config.toml
arch = "ecapa_tdnn"
model = "sound classifier"
dataset = "short read English sentences (LibriTTS-R)"
train_examples = 26041
gain_aug_db = 10
noise_aug = 0.002
time_shift_ms = 100
n_mels = 40
hop_length = 160
input = "log_mel"
spec_augment = true
win_length = 400
targets = ["voice"]
num_classes = 2
norm = "batchnorm"
hidden_act = "celu"
depths = [10]
kernel_size = 5
stem = "single"
widths = [320]
label_smoothing = 0.2
loss = "binary_cross_entropy"
init = "small_normal"
optimizer = "cautious_adamw"
learning_rate = 0.0024
beta1 = 0.9
beta2 = 0.999
eps = 1e-06
max_grad_norm = 1.0
gradient_noise = 0.3
magnitude_pruning = 0.7
max_steps = 2800
batch_size = 64
epochs = 6.9
lr_schedule = "cosine"
final_lr_fraction = 0.1
warmup_steps = 140
weight_decay = 0.4
Rows from block 5, named by matrix and row number. Each number is 128 + 32 x the weight over the matrix's rms, rounded and kept within 0 to 255. All counts start at 0. Numbers have three digits each.
# c30: last pointwise conv (model.blocks.5.c3.0.weight, 320x320x1), inputs 240-319
c30.84:128128128128056128128128128161128128068162128128128128128128176128128128128128128128167097128128128201128179156074248096184128128128218079128128128128128128128128128128128128128128128046128185225128128128128077128167128128128128128199128170
c30.85:128128128128128144128151128128128151128218128128128128128066128128128080128055083128128128128177128128024128128128128128128128000128088128128128128088128128063128128075173128128128128128125136128010128128128084128128128128128128123095128131
c30.86:132128128027125146128128128128128128070128173128169105128178128051128128128128128162128128128128046128128128128128128128128128237128050032169128075128128128120128128128074128232128128220128128128006128128128128128128083128074128128128184128
c30.87:128128128128128103128128128128190128084128128128128128128128128108106128128128128128128128128113128206179128128128128128075128067128128154128128128128128171128128128079128172111143021128128227244128128072128128128151128128128128187128191128
c30.88:118082128128128128090176096128128122064073128128075128128128128128128128128128128223128173128128119128128176181128128128128128128147164128128179171128162128128128128127128207093128174128128128128128128128128128128128128128128128091128128128
c30.89:128096128128208099128128128128128128128063128128080128123086128128128170061128128217094128128128086128128128170128128128069211128128079128128128128193219128072080048063205128179128067128068192128128128231128128128082032233128128128196128128
c30.90:128145128128000195128128096128128128128032128128128128128128128128154128128128128193034128128128128098047017128147036128198128128179000128080212128128128128128046110174128128092090128128002173128128128128128128127128128128128128128128128128
c30.91:128099184128128067128196128082128128128128103128183128128128214128191128128128144128128128128128175089128128128182000081128128128128128072128110128191161128128128128131128128128128128128128128128012128128128182128214128128128042128198128128
c30.92:128155128071128104128128128089128095128128128128128128128128091207128128158128128094128128178128128128128185128128079188026128128128128128148031128128128044128128128212150128159128128128128128044128128113080128128128128063128128128128128128
c30.93:128081128128164128141128070128128150128128128128128063128093077128128128208128128128177128128128211128186209128128084114128128128128128128128114195172074128128044096128128202128128128128067178128128128174074128128128128210128073128150128128
c30.94:128128128128128128128128090128128128128128105128128128075128065128128128130102128068128128137203128036128095128128128128128128128128128052128073103140128053140164128128128095064094149074128128046128128128128128128128128128128128128128156128
c30.95:128128128128128128128128237128128043128128090128195185128128128052128128128128128128128196128128128092128128128179128128046128128128179128128101138128102128128155128128128128128076128128128128128105128128103128204100128128160128160128128104
c30.96:128128134128128062128128124128128080128128214128128110128128128128128128157128148128181128128194128124155128128128128128187128128128128219128128222128128128128128128099128128072188128128064128083128128128128062114128096092128170128128128128
c30.97:128128128060086128128167222128128128111128128091128128154200128059128167128128128128128167128128128128128128128128128128128128128165128128128128128170179128128067128148128128079128128166128128128128128128128106162128128128128128128164128128
c30.98:146149182209128128128128128128176128066100159217185128128143128081128171216128128128135223128128079128128128128128204128029128128128128128101128079128142065128128128128128128128177128128128128128128128128128109097128128128128077213164128179
c30.99:128172128128072128128128128128090171220157128128128219128128128128184189068128128128128128128187128128128128197128128128128128128128128128128128114128107128128128052166128128128128079128128206061116128181170128128053206128128116128128128128
c30.100:153128184128180128233148128128142128128128042128030128082128128027159128057234024128178128128066112190088128128090128128128128128128128055128127074128128128128083128090128128128128128112128010128106128192128056075128090128128128134128128156
c30.101:128128128128116167128128128171026128118128128181128255128128128128056128128128092128128128128196128128128169161128128128158119128211074128128128126165128128128128099165128128128128128243128128128230128048128072128128128128128128128173128128
c30.102:128061170086128157128128128128128128146128128128154128155192128128128128128128109128128128175128128166163240128050107128149128147128128128039128128128128128128128208128128128128128128128128128128094128175199162128230188128070128206128128128
c30.103:100128128128128128128128128128088128128128150128001128069128128236128128080128093128128128162128128128055196128128104128075128197128072174238128128128128157120062128128128128128128128071087128128073128128179208055128052067249128128069128070
c30.104:128128108128128158128128094128128128191039128128128128128152128128128128128067128128128071196082091219128128204128128249122128128128128128128047163128128128128128204219062128128077128128125055071128128128128108128081128075128255128128128086
c30.105:128128128128128146128128220128128041128128128128128128128088128128175162128126128160128128128038128128075128128128128128128128147083128128128156128128196128067128128128182128128128128128128128128128128128128094128128095055128128128177189128
c30.106:123079128234128168105128128163128128128181128144128128128128148164128128128128128089128128128128128125128128128128128128128128128184128128034128111128042062113128128128128128128128128128078128128226128128134170128167128168128128022128128128
c30.107:091128128128121128128128128128128128092128128128128128128128128128128128089032128128166128085128128128128128128128086128078128128203128128128128128177128128128102128082128128128128128197128090128128128081128128128128046202100128090128128128
c30.108:170128128113128128128128128159128167128128128175128176128095088128128128128084128128128128128128128128128128128128128213128128128128128128128128128128196128128063128128115128128128128128128128128128128120044128128128049128045051128128128181
c30.109:128107163128128128086126143067128128188128072171128128128128128023128128201128128128128128128128077128065128034179128128185128128128096128128197128128206128173128128179046068128128042128128128128167110128128128128128049179174061128128196066
c30.110:128128128107021134128128128128128128128128220128157128128128128224128128128101081128128128086128128128128176044128128188128153160128128172128155128128088189115128082128128128049128128169128128128128128128078128128128128128040115128128128128
c30.111:073128128128128128128079074128182128128128111128103128227128128128178128128128128128128161128128046128051128098128128128128128120128117128128255128128128128118064128128128098128128128128128128236146080128128128241128128026128128128089109128
c30.112:114128128128128195128152128128215196083128169128255192046077128128128128064128061128128186149128092128128241046128128128128170128128128128173128165175128207128128128075232128128128128128165128161184128128086128128128128128128157128128128128
c30.113:128128142128128255128044041128128128097087183128128128128128055128074128221104128128128151169209122176128128106128128128128128128056128128085191128146156128128056128128128212128128058128128163128128128173128128128047128112159136128185128087
c30.114:204128128128128128128096128128128128128128128128237128128185128181138128073214155128128128128128171128148157128128165128199128128128128067128128173128202128185177128128128209128128128191128098128128128128085174179128197128128128128076029099
c30.115:128128128176099128128128128215128128095128128128128201128128128049128128159155128128128163128062128103180128102128128128128128128128128190128089068128128181128128128216081128114128128128128128128128128128128128060128128080128128046128128128
c30.116:128128128128128128128128128128128082128128188128128247101128128128128214179128128128095128079151128128136128128165106128128128128128111036128173128128128128146128128128128205128128128128128161086049128128128128040128245128128039057128091128
c30.117:128204128083128128128059128128128146128128128128128128097141128073128128128128128128145089128128255128128128100128076177092128083128128128128128128101128128128128128128052128085128186128128128108083128215185093128128128128128128128128128128
c30.118:128128128128128128128186128128128128148128128128128128128184052225128128083000128128133128128128128128128128128128128128128128128128128234197230190128088128128128104128051155128128128128128128128128191128128128128128128128128128128128128128
c30.119:108220110136128128216128128128128128128128085128128226128128128128142128071211128128128128195128128126128128128161128128050191128128128061128128128074128047169230086091007168128128128128183067128128128128128128128128128128128078128128128128
c30.120:084128128195128128128128128128128063069128128128112128128168128128128128141128099128128128042128128128128093105128128128128085128252128128128055113128128131202128205128128128148186128128128128128128177128128128184128128128128128128128137128
c30.121:128128128152128128128065199128128128128136128128128128128128149128128128239241073128128128128101128173128193128128074128160128128128128094128128078204128202128128024128128128104128128170049128111128149128172128128188128128063128128128128128
c30.122:058090128128128037092052128128128090128128087128251128128164172128049128128128128091128128128128156216128128128128128128087128128128061128128128128128128219128128128182128128106128072128011128235068128125128098128164128128128128128081128128
c30.123:128075128128128128114128128024128128056128128128128128128128128128128128128128128128128128128128128178128128128128195128128146179128180146128128128128128128128128082128135128056193175128128128128128128128198128128128128128089128128095128128
c30.124:046218128128128194128128154128096128128128128162090197128109128128128197128128128128128186128128128128128128128128128128128128128177128198128128128128128128128167128128085128128204128128177128128128109116165103128128000203128128213128255128
c30.125:128212128128128128128128128128128083128128128128036128128128172065128189128198128128128128128128128128043144128128128128057188128050128128226128185128076128128106171128128042128064128057080128128128128068128128128128128128128037128058075128
c30.126:128128128134128128128214128185128128158128128128066128109128131128128128128128203189128128067128128128128128128128128128128128128128065212128128128128128169128077128128055128128128128128128128161138244128128128128072128094128218128167128128
c30.127:128128106128128128128128128094046178128128128128128128128128128128128077128128128128120128128078074128128128128128128215128071128030128146192173201128128128128128063128128186128074128156128128128128128128128128193128128128128128204128059128
c30.128:049128128128128148056128128128128128128107128128128076072077128128128128139128114128128125021128094128128128158021191128128128188128046128128128128128128203128128140130186128223122128128081128101075211128128128128128128128128128128128128106
c30.129:139124185128128128128128109065128128128128128128128152128041128128128128128128128128128128077185128128110128128128128128128128128128128170128212255095128128128187137128128128128197128128128128128184128128174128128075128128128162128128128195
c30.130:074128128128160128128128076128128092128128128128128128128128051128128128128128128100128128215189128128128128128128030128128160044128243128128128128156128085128128164128103128128226182128128128128128128128128128128103128128128128128128128128
c30.131:194128128082128128190128128172072128128128128088069128128128128091128109203128128220128128128106128128128128144221169128194128128162128128128128128128128128128128128128202128128197128128128091192128128152128167128128128128128165155128128128
c30.132:067128128128168054128128165136169128128051145128128151128154043128077128128255128173128137128128128164128128128128128179128128128128240078137128105128128128128128128021216069128128128128192128128071162128128128128128179128239149128128128128
c30.133:128128128090042128128031128128066128131128128128128128077219067042128128160128085128128128128128128169128128128128128081128128128145128128046164128049103128058128128128124128149141128180058205121128086183093128056128128072255128077128189061
c30.134:065128216128117128128128128128128128128128128195128128128105141128128170128128078128114128128128128128128128190128128149128128139128128098076128181128128128128203128099128128145128128209128128128128128128101128092128128128128128128128128128
c30.135:128128128076100128211128035128177128128128128128128128128128128151192053128128045128128062128013128128128089044128089128128128128128128086213128167101128128062166128086077128128128128143128047128202181128128128128128128207128128163128128091
c30.136:128128128128128128185128128034172128128128060080128128077158128128128128128172128128128094128128128128128128155078128128128128189101128061058128169073128090128128121128128128128128128128056128072096128205128128128128128128144128128128128128
c30.137:128128128128128128128128128128144063128128128099128128197128128128069128128128220152128078189076128128128060128061128128128128128081128128227128128128206181094128128128133128199164128128128128128128128173055049128128193128118128207128067128
c30.138:128184128128128128128128128128128128128128200110157128091128252128128128128079128128128128128202128188128128128128063242128128128165128128128052128128005128128128128128069128128063128081046128128239128128128142128128128128075128128128089128
c30.139:128128089147128128187075128128128185128128004128095128128118168128043128128128128252213128202128128128128128009128185128128128128128128128128128075128040128128159091099128128128128128128128186128128128128128128128110128105053168128223155128
c30.140:076128128128128128128175128181087128128181180206128128128128123128095128128128128128128128151128050128087128128128066128128128128052128128128128128128128182128143128128128199128098128173124206209181221128219126086128128128128128128128188128
c30.141:082128128023128128128128128128128108128128128128128128128128055128128128241128128097128090128128128128128075128128128128128145155025128128182169128128128128128128128128128128128128128128165128184128128128128128128128128128128128128164128128
c30.142:128128128204128128128128128071128128128115128128069128128170128128128174100068180128128128056128160190128168194128128050128128139142128128029177190128128224128128128128128128128128128128131141208128075128128099128128128045128128128128128128
c30.143:128128128128128161060128220128082128128120096128104128128092128128128128202223128096168128091047128238128198128128128128128128128128128128219128034128128128144055128128128128128128128128191128128128086102128128128128209089128128128128128128
c30.144:128128128128128128128195128128060128143128128128128128128197128128128128128128178128128128128128128128128198128128128152128128128128128128128128128128153029113128071128128194128128202128128178213129083192128128210197128128128086128176128128
c30.145:092067128128122128128128080128255128104128128128128128128128128100128128128095128164087128128128128128128128094078128128166128128128128070128128128155089183128128128128128128230128128190128128182128128128128128128128209128128128128128088128
c30.146:128128055154128128128128070128128128128128128128128128049128128051128128128128128128128063128128128128210128128195128128181128179150128128128128192107128128094128128128128128128119128053128128128128202043208128182128128128128128128058128128
c30.147:129115128128128179128128128162128128128068173128128063128255172161128176110128128085128128128063128212146128128128128128128128128128128128063128128128128128128128128128148128128201052097072161162128128128128155074128154128128128128092128128
c30.148:128094128128128188128255128128128128128121193128166128128034128002128027222128128128063128128128128128128128128100128103128128235091128128128128128128128128128128121128128128128128128128128128128047128128128128128128128155223128128128168063
c30.149:128177132128184206089128128128128128128128128128217088128128128128128128128086047175128128128128082128128128128128128128128128128181189128128055156071137143128128128128128128128166128085128128128085128128158128128128128128128128128128128128
c30.150:128128128176128128034128188047128232128183146161069128128059128065128128128162128128128089128128128128128128103128128128200177128128128155128076128222237069128128128128128156179137128128128128128128128145128072128128128128128128128128128128
c30.151:128181128071128128164062209128163114021029201166128166128099128128128128128128128128075073102128128128128128128050128128118128128128128188128128128128128128128128160128222128128157128128128128128038074136128165128128128192128128207128188128
c30.152:034128128128128128054128128128182128059128092082144128176187128128067161128189128128128128128128128189128128178128052128000128128107128128128128073128128128128107128177128128128128226128128128128128128105128128128128128128128128128128128128
c30.153:128128193128094128128024128128195124128128105128128128128128128200128062128128053158128128128128128071128128195074128092101128128154128128153128128174128042128128084128128066172128128128128206128083128128128128128069128141062128051128128128
c30.154:128128128128071128128134058128128031128028036069128118128128106128128128128128128128128128128155128067128128102219128128128128128128206051091238128069038072128128123049081128128128236128145128103128128128038178128128090128128128232128128172
c30.155:200033128128128140033128100128128178128094128128128128128170128128128128128128128128128128128128128128128075128128128128164128172086128128128128182128128128128128128128165128128111128128128100128128128128128223128222128128128128071128050128
c30.156:094183150128128128074128179128192128128105128128217128128128170128175128128139128128128128128128128128128237128139128128128128128128128128128128079128244128175128128189128128128098128128128128128128128094128128128128128128038128128128195128
c30.157:128128206128218128147138128128128069128128128017128128128128128128128128128160128128128058082128128128090128128128043128130128128128128099128128200128128042128128128128128128128128128147128128128103128128187128128128128208128100128128132157
c30.158:167179128128169128068128128128128128128169165128128128071128128178128128102128128171154128128128128128128128034128128150128128087093128128128128128059128090071083070128128128128128128128101147128128235128128128102145113128128128128128128128
c30.159:083128128128128220128128128128178099169128128128128169128128128128156128128128128152128128128128128128156128128050128128128102128128128128128128128128128128128128128128128128128128077128128128128031128156088189168128191128128078128128128128
c30.160:128128092094128128128128128117128128128128128061128128054089128091128128128089128128128092128128205128128082128128170128074128128108159128128071128128209128239128048172128128058128026046128128128060128086051128128128192128128128128128177128
c30.161:130165128103128207128128128128128121128128078128128128177128128128128083061000128128128128128089128128128128128128128128128128128128128128128128206128128128128128150128128128128128128094128128128059128128128128128128128100128128128076010128
c30.162:054063128128128092128128178088128128201128128092128128128235128188128128171128000128128074128128226206128128113128066198128029128128128065128128128167177194079128171128113128128128062142128058158209128128128128128034128128128128163128128128
c30.163:128128128128128091047128128128128128128128081128128128069128128194128128128128128128176128128128206128128128095128128128050128128128128128128128128060128128128128255128128128128128128128128128128128108142128128069128128128128128128110128128
c30.164:128147128109128201100128128128128157128128128128143102128152128128128128043196062128128128074128128128128074128128128161128128050180128187128167128128211130152128128128128128155128128126089128175128128154071128128128170128128158128128128094
c30.165:128098215135128207128128055199128128128128128037128164128128221128073128178128128128128128128128128128128128128128128128128193161088128128128128128128215128128128130128128128156129181128128128128128128128197128203128128128103085128052128128
c30.166:072128207120162128128128128128128192128128128128198128139128128128128128128128128128128128128128128128128128128203128128128055128128128128184128128128076128128128128076198128128128111128128208128128036128128205128128128094128177235128128128
c30.167:128058128128076128128128038128115128128128109128128128128192128128128128128209128128180128074128128128080174128128128128128128128081174128128080128074217083128128128168128149128128128207058094128128181128128128177128128128086128177128092077
c30.168:128165128128063179078198128073128128128128128098128073128128128128128128192068165128128128128128132128128128128128052128128128178128066128128158042128128008128128198063128128128128128128128128128128129128128128128128116089166128184198128128
c30.169:128128128128128128128180128108128128112128128128128128183255128128128128128128128128128035128128128128192128041083128128128128136128093066082128128128128207161128128128128121173205128069128128015069154067128128128177088128128128128128128128
c30.170:128048093128128101128157127128128128109106128128189128128128024128128128128128128128128096253128128159195128101116128114128128164128128113165128128234128128034128082247074128193204128128200128128128128082128128128128128128050128128138128087
c30.171:193128128128128128096128128128066128251128128128128165128110089128128208072079128044128128128128128128128128170128128128128128128128150056051128027128128128128128128128166128128128128128150128067115128128128064128128128162128128128184128128
c30.172:128128128074088128128128128128128128128128128128128128128069158128128128181122128128128188162208128128057128128128128155032128128128212105128128128128128128166128128206128181128169128128128128128128023128128128128128128128128128128128128128
c30.173:165161128128128128128128128128128128169128128172037128128055128096083128141111128128128128128128077128128128092161128128128069054128128091128128128128128128062128094199000097128082148128128128054080128122128128103128128135128128128157128128
c30.174:128092128128128128195128128197128128128128128128128128102128128128176128181128128128128075128128128128168105128042128128174128128128128170113213128128128067037028128128128083128166128080128088160128128128128222050128067026094077128128151233
c30.175:092128128128128089128128128128128128065128128128101128128222128128128128128166128128128128128128128057199225128128052128115128128184069128128128128128128128128128128128128128128128128206128128150128128128128128128091128128128082174128165128
c30.176:128128128080082128137128128128128128061128128108128128128128128128128128139064128068128128128128128128145128128128128128205128128066128128128158196128128138128128115128128128128189128160128128128128128041128128128128128128128073128128128128
c30.177:128128128128090128128128103090128128209128128087128128205128153128128128128077128128187077128128128128050128128128128128128128128128128128128128119160128098177128065128128101128020128092128128128128128128128042128080128128128095065047128128
c30.178:128128128128190128128128128128128128128191098128128200128128128128189128149128128128110204128128076070128101140128066128128093141128128128128128128128128128136128165093128157128128128128068128128128128128058128128128128128128086128100152128
c30.179:128128128029128128067128128128155128128128128128109128128064128128128054082128128179128128128083128128128128128142128128128128128128128128063128169128128128041139076128128128128189087128128128128128158155128128128128128128128128128128128128
c30.180:128128215128128128128128128194128128113128128104128128069128128128128128118128128128116202128044128096128069128128128128150053098128128128128152128128128128212089128128128128128128128128128128090194152145128213128128157128128156186180128128
c30.181:227128128025128128128117128128128128128128171128128128128068128128128128128188081172128128239128128128238128117128063069154128165128184079128128128128255198128128128128128128223128128168105128128128128128152169128128128083128128128175128128
c30.182:128128067128128128128156255128128128128041128128128104034128128128076144041128128128083007128128128199128148128177185128128128128128128128128176179128128128128128128128128078128128128128128156070056128128083019128128157128128128128128128128
c30.183:128128128210128082128128128128151128230128128128061167128176128128128128183128175128128128202128128128203128128128113128128096128013128128128128095128090128128128128072128128128128128128128163185128128128136128128128068128128128128128128128
c30.184:128128128128105128128175128128128183128128128128128128128074128128128128128128128128128128067128165128128128132128128128191128128128006128128056128128128125128128128069066208128128144128128128128128128128128128128156128128128128206128128128
c30.185:128233128034128128128128128128128128128128128128128128128128128128049128128128128090128128128128056128128167128079128128128128230049128128128128086128128128151128128128128128067128128128128123128128128113128083128128128128128128077255128128
c30.186:128047128137128128128128128128128128128154128128213179128128128079135128108174128202187128064140128188128128128128169128128128125128093128128091184128128128128128128058128128128128143128128042128092128128128128128098128064128084128128128128
c30.187:075170128128187178128128128130128128128156128128128158128128148128202097128128128128175128128194141128186128128128036219128128128128128128144128096128128128128128128128128067128128201128128128128128160128128128128151128128128128059128128128
c30.188:128128040128128237104106185128085117128128183064211128128128128154128017128128128075128242155048173128024128128128128128128128128128080128128088071083128176184128128128128128128061128128217050128047128128128128128128128128128097128128128128
c30.189:128128128128128040202128128128128128194128157116128128128128128171128128128128128128128128128128128128128128128128128147128128169128128128128128128211128128128128180128150128191128000128128128201078128164128128128128128128128128128141128078
c30.190:128115128035200128128128128128128076080128128128128128128128128128128128128128217128128128216128128128128128128128128214169128096128128082128200128201128128128128128128128128128128128128128128128128128128128128128128128128128128128128128128
c30.191:128061225128128128125128128128128103128128128128068128183128128128128128128128128128128128128128128128128128073128128163146128128147128128128121128128128128128172128128128128128128128128128128128128128128128128128128128128128128128128128088
c30.192:128128128021128128162090128128128128081128231128128128076128088200102167128128128146087218203128128128122126049115128128154177208128128128062128128168128078222128128144128128067128172128128128128190128128128128157128128128128128226081128128
c30.193:128128128128128165128128104128196128128128128128128128128128128128128128155128128011128056145128128128196128128128128128128128128128159128128128064128128045107128128128128128128128073128026128232154128151149128128128090128128128128158128128
c30.194:078128128128128121128128182019128188128128128128111128184128128128095128128128128128093128128128128128128128175128128128128128128128128128128128141128128128128128160128087170128128128128128128128128208128128148128128128128128128128128128128
c30.195:161037166128128128128016128128128010082128128045128128128103129128128128128181128128128123128128128128188196128128229052128128128128128128094128128128128128128128128128128128128128128128064074128171128128170077128128128128128128128128128128
c30.196:013128166128058128096128087128128128128128128089128128128128128104034128128128178128128128128128093085221128046060128096128128128128128128058128128128128128128178128076128190209128169128128128128128128128184148128128128128078128128128128128
c30.197:081053196128128034169159128128128128128128128128188128255128128128128128206128089128213128128128128128128070128128128080128128128128175128055128090128128128154182128128128128128128128088128128128128128128128128128128128128128128074178128128
c30.198:183128128128157128128128128128164177128128128128128128128128186128103128128144128128128128128128128128128128128128128128128177099128128128128128093128128128128128128128187128128090128128116128145128128038217128128217128100128128128128197128
c30.199:128128089128128128150128128128128128173128128128093128128128128176128069128128128128195170128149058128121128128128128087128128223128128128167128128128128060128128128128128128128128128128128128129087207128128128128128128128159128022128128128
c30.200:128128128166128128112140128179118128128128128128128077167128106067175128128128128128128000122128128128087128128128210153128128128081128128128128139165128028128128128128128180172128128128128128128128067128159128128128128128128128192178128128
c30.201:128111128078079128128128072128028128128128129128093128163128170128128128128090053128096196128128187081128096039187176128128128128128128128128128128170128217128128128128185128128128038128128128128128128128128128158170128196097174128098128128
c30.202:128128219128173128128128128128128128128128128111128128128128128128128128128128128184128064128128176128128198128128128128128128128128128128089204128128100188128128128128091128244206200128175128128002128128128128175128128128128128128127128128
c30.203:079182128128128128128128128157128128157069128128156182180128159128128128128108128128128070128045128128162128128128222128128128128128128234128128128093128075128128128128128101128128128128128128065128094128128128157128128128128128128180207128
c30.204:128128128128157128128128232128069128128128128128073128128105128225187128086128128128128128128128203128128128019000128128023128128128128114128128128128128187128128128093128181128128128128128128048067128128065128128153184083128075049128128128
c30.205:128069026046128128128128093041063128128128128128071128035128128128128126128128128128128128128188128128128128128141128128128128128080128128179128128159128128128128128128128128128128128128165128128149128128128128128128151128128128128128128128
c30.206:128128128128092094128128128128079128128071211195128128128128128184128036128128128128128128128237128194200128128128128128118000090109128128128128128128110128064128180128128128128128128128128174082128128128128128077128163128128128128025128128
c30.207:128128170128128128128128128071128128049128128197128128128186128128128128128128128198128076128228128128128091022194128128176209128128128128128128128042128128180128128128128128128128128128128128128128177128128128128128129054128128128186128128
c30.208:194221128031116199128128192128128128128128134128128128128128128128128128079128021128171128128184084128128148128193128175056128128128027128172128026253128128128072128128128128128128128128128128128128128126109128128128128128128128128077128128
c30.209:128151128128119128128128128128128128081128128128159163128190128128128128128252128128128098101128128128128128128128128128128128128080128128128130128128205128128188177128123206225128128185128128141142128128128128128128128128128128200128128157
c30.210:183128128109128128128128128076128128128082145128166128128128128128128128128113128128128146128128128128128128128128090128128128090128128128128170128128150149128054128010091128147023059177128128128030128226128128128128128128128128091206128181
c30.211:128128128211128171128128128049128247128128128176128128128128128112189086128204128128104128128128128128047128170067128128128128011128128087128051128128128184128128000128128059134090128132062128128128180128128128128128193128128128189128174089
c30.212:128128128128128128128128054128057128128128128140060178070128128128221128128103140128128128204128128128128128128128128128128128128141128169038089128128128128128128128128128046128128128128181174128128064128128128128105128128128128088128156160
c30.213:128128128128126128105128128091128128128144128128128128128128066128128079128128128128128128159128128094128128128128128128159128128128128128128128190128128171128128128128128128128128045128128128128128128114128128147128128128128128128128128186
c30.214:128128173128049128128128128128128172128128128090128089060125238128128128128128128200049128128028128128255080053128050128128028062128162128128080128046128128128112128201128128128128128128128128128128128128128128203128128128128157128179118063
c30.215:073128128128128128128128128128196128128203128229128128128128128128108128094207128128128157094115128128128128128024128128128128161128166050222175128128128128128128187128128128128128142128072128128128128177077171128128128128182157085154040128
c30.216:128128062128128081128128128128105128128128128128128068121128169128128128050128128128128128107128128128128128053128128057128128092128176128078128128072051128128119128128115128128128133128086128128065128067154128128128128128128128128128128104
c30.217:190128128128128063128128128092176128235128024128128128128128181128128128128128128128128128106128128128128128056128128128255128128149128128096128128128128063128171186180128037128128059143128128128077128116128128128086222128049128128128192128
c30.218:214128039128128128128161128128128128166128128128128128128128128128194128128046104128128128132088128128140128128128058128128128128128128128128128128128098255242220047128128013128128128128128128087128128128000117128128128128088128128077128128
c30.219:128128211128128128215176218128128128128128130074128095158128128072128128128086128128128060067128128128193212000128128128128128128128128089062128164107192128128128128041182128128128128128100128128128128128154128128128128128052040094089128157
c30.220:128128077128128128128128128128169128128128144128128128087230182128128128128083128128214211128128186128192128128128128128128128170076096128128128128196090128128128064128065128128115128128174128157038128095128128128128197128128118128128128128
c30.221:128128132128128128128128128128149166128128128128128128169128128128106128041128128049128128128128097128128128128128128128128206200128128128128128128168128128128128128128128176128128128128098132128128128128097128128094194128128233112128230128
c30.222:128128128128161128128134128128128128128200128128171128128128128128152128128173059128128198128128128128128128128136128053212128166157085082128128128173128250128128128128128128128068128108128058128128128128128128128128191064085080128128128128
c30.223:128128128187197077128128128128128128128128128128128128215128128089128128128154128128128128128128128128128081128128159153096128177037210063128128128128128128153128128128188096054137128128128128128128169128128066128193128176063075139128108128
c30.224:128193128128128095128128128182128128083020128161128128128128128128128128128128128128128178128128128128128128212128128152173128128128128061047128128186186128128128128023110128180128128128255128144128179108128128128128128128128113128128070128
c30.225:128174094128128128067151128128128128128128128128128128058128128128128075128128082128086128128170128104151128128128228128128128128128128128227128087128128128073128042086111150128128193128174128128074167128128128195128070128128128128128128128
c30.226:067128027138128128105128128193128128128128182128197162128128156128128128183128128128128128128128128128128216150128128097075128128128081088128128128128076148177128128154084128128072137128128128128128128128086128128128128128128128128102128128
c30.227:163175072065128128095177128128128128018128128173128128128128083128128128128163128128128078128110153128128128051180169128128128088109185168128128128128086128128128183128128128089128128128049176108058128178167175128128128128128190128128128128
c30.228:128177128128128128128128128128128128237128088230146131128128128128045128128178128128112128128128128128128128128128128128151128128128064128097128128128128203128248128128128128128128128128193195068128128058128165128128128128128128128210128181
c30.229:128128127128128128128128185128128128128128128128128128128128128128109199128128128128085128128188128128128128128128128047097128128155128171128082128128106128128128128128128040128128128128128128000128094128128128128128176128141128128128167128
c30.230:128128166128128128128128128128128128098128128128128128229128128128099128128219128128128128128128128203128210032186060076128128128128012128128128128128128065128128128128128128128128062163128128128091128128082128128128128128128128128128128128
c30.231:128128093170198063190128128128128156128088128202128128133054049128173200128144188128128128184128128128128128136182128128128128128128128128128128128069128204128128219128128128128128128128128128128178128128145128065128128071077057159172239128
c30.232:088128128128128192073128109128128128167128128128128184187128126128128128128128128128159128128193128128128128164128128128128128128128128085144128128128128138128128128128128128128128190185128128128155128091128128033173173071128128140194128153
c30.233:128128170214128128128128128128128128159128089215159128128128128128128126079128128128128128128128128128124190128128128085207128128155058087095128180128128128128128144178128141128128128128128128147128174128128128128128128128128128128128128112
c30.234:128128237079128128128128128128128128171128128128128180128211180128128055128128202032128128128128226128128128172128206128128128128128078128064128128060128066223128090107128128128128128128128102128128128128128070128127127078128128128155128128
c30.235:128092128015128105128128128104128128171128135188128109128088088128034196079128182128128128128128128067128191128128199128128128203128128176221128128128128098128128128128082128191128061128128128128189128128147128128128048149128128160123089128
c30.236:128192128128128128128128128128128176128128128080143128128128185128140128128128128128070128128128128128128128128080046128080128128188128128094128128128128128128128128179128128065128153128128128161041179128128157079199128087208165051128128095
c30.237:128128047236128116128128164193128128100128089128184128128128141128128128128096128128118178128128176128128128189128089128077128128091192178198128044128128200128128128128128128128128128085128083128128128149128124167128128128128128128128183128
c30.238:128128128128128128128128098065128128128128128128128079050128138012128123128128128128128128128128128128055128128128128128049169150187128128128128128128128128128128128128128128128128128048128064253128128128128103128128128128128096035168128128
c30.239:128128074128079090217128090128191128180128128128128128128082128128128174062072128128090234099028181128128128128128128065112177128235128128128128184128128153128128048156078128128128173128077128128128155128128128128132081128069128078128047128
c30.240:128154130073014128128142128128128128128057128156128068128128128128023128128128044128128128128128189128128096128128128027053128079033128190058019128128128128128183128128126082156128128067073128128128128069023044128128144128128128210128095128
c30.241:128168184128128128229128128192221179167128128185128100128128128009128128128128180128183170128128128113128128128128107128148098118128128163169128128128128128128128140128076128128128135128181086169128128128128128128128131041128128092128128128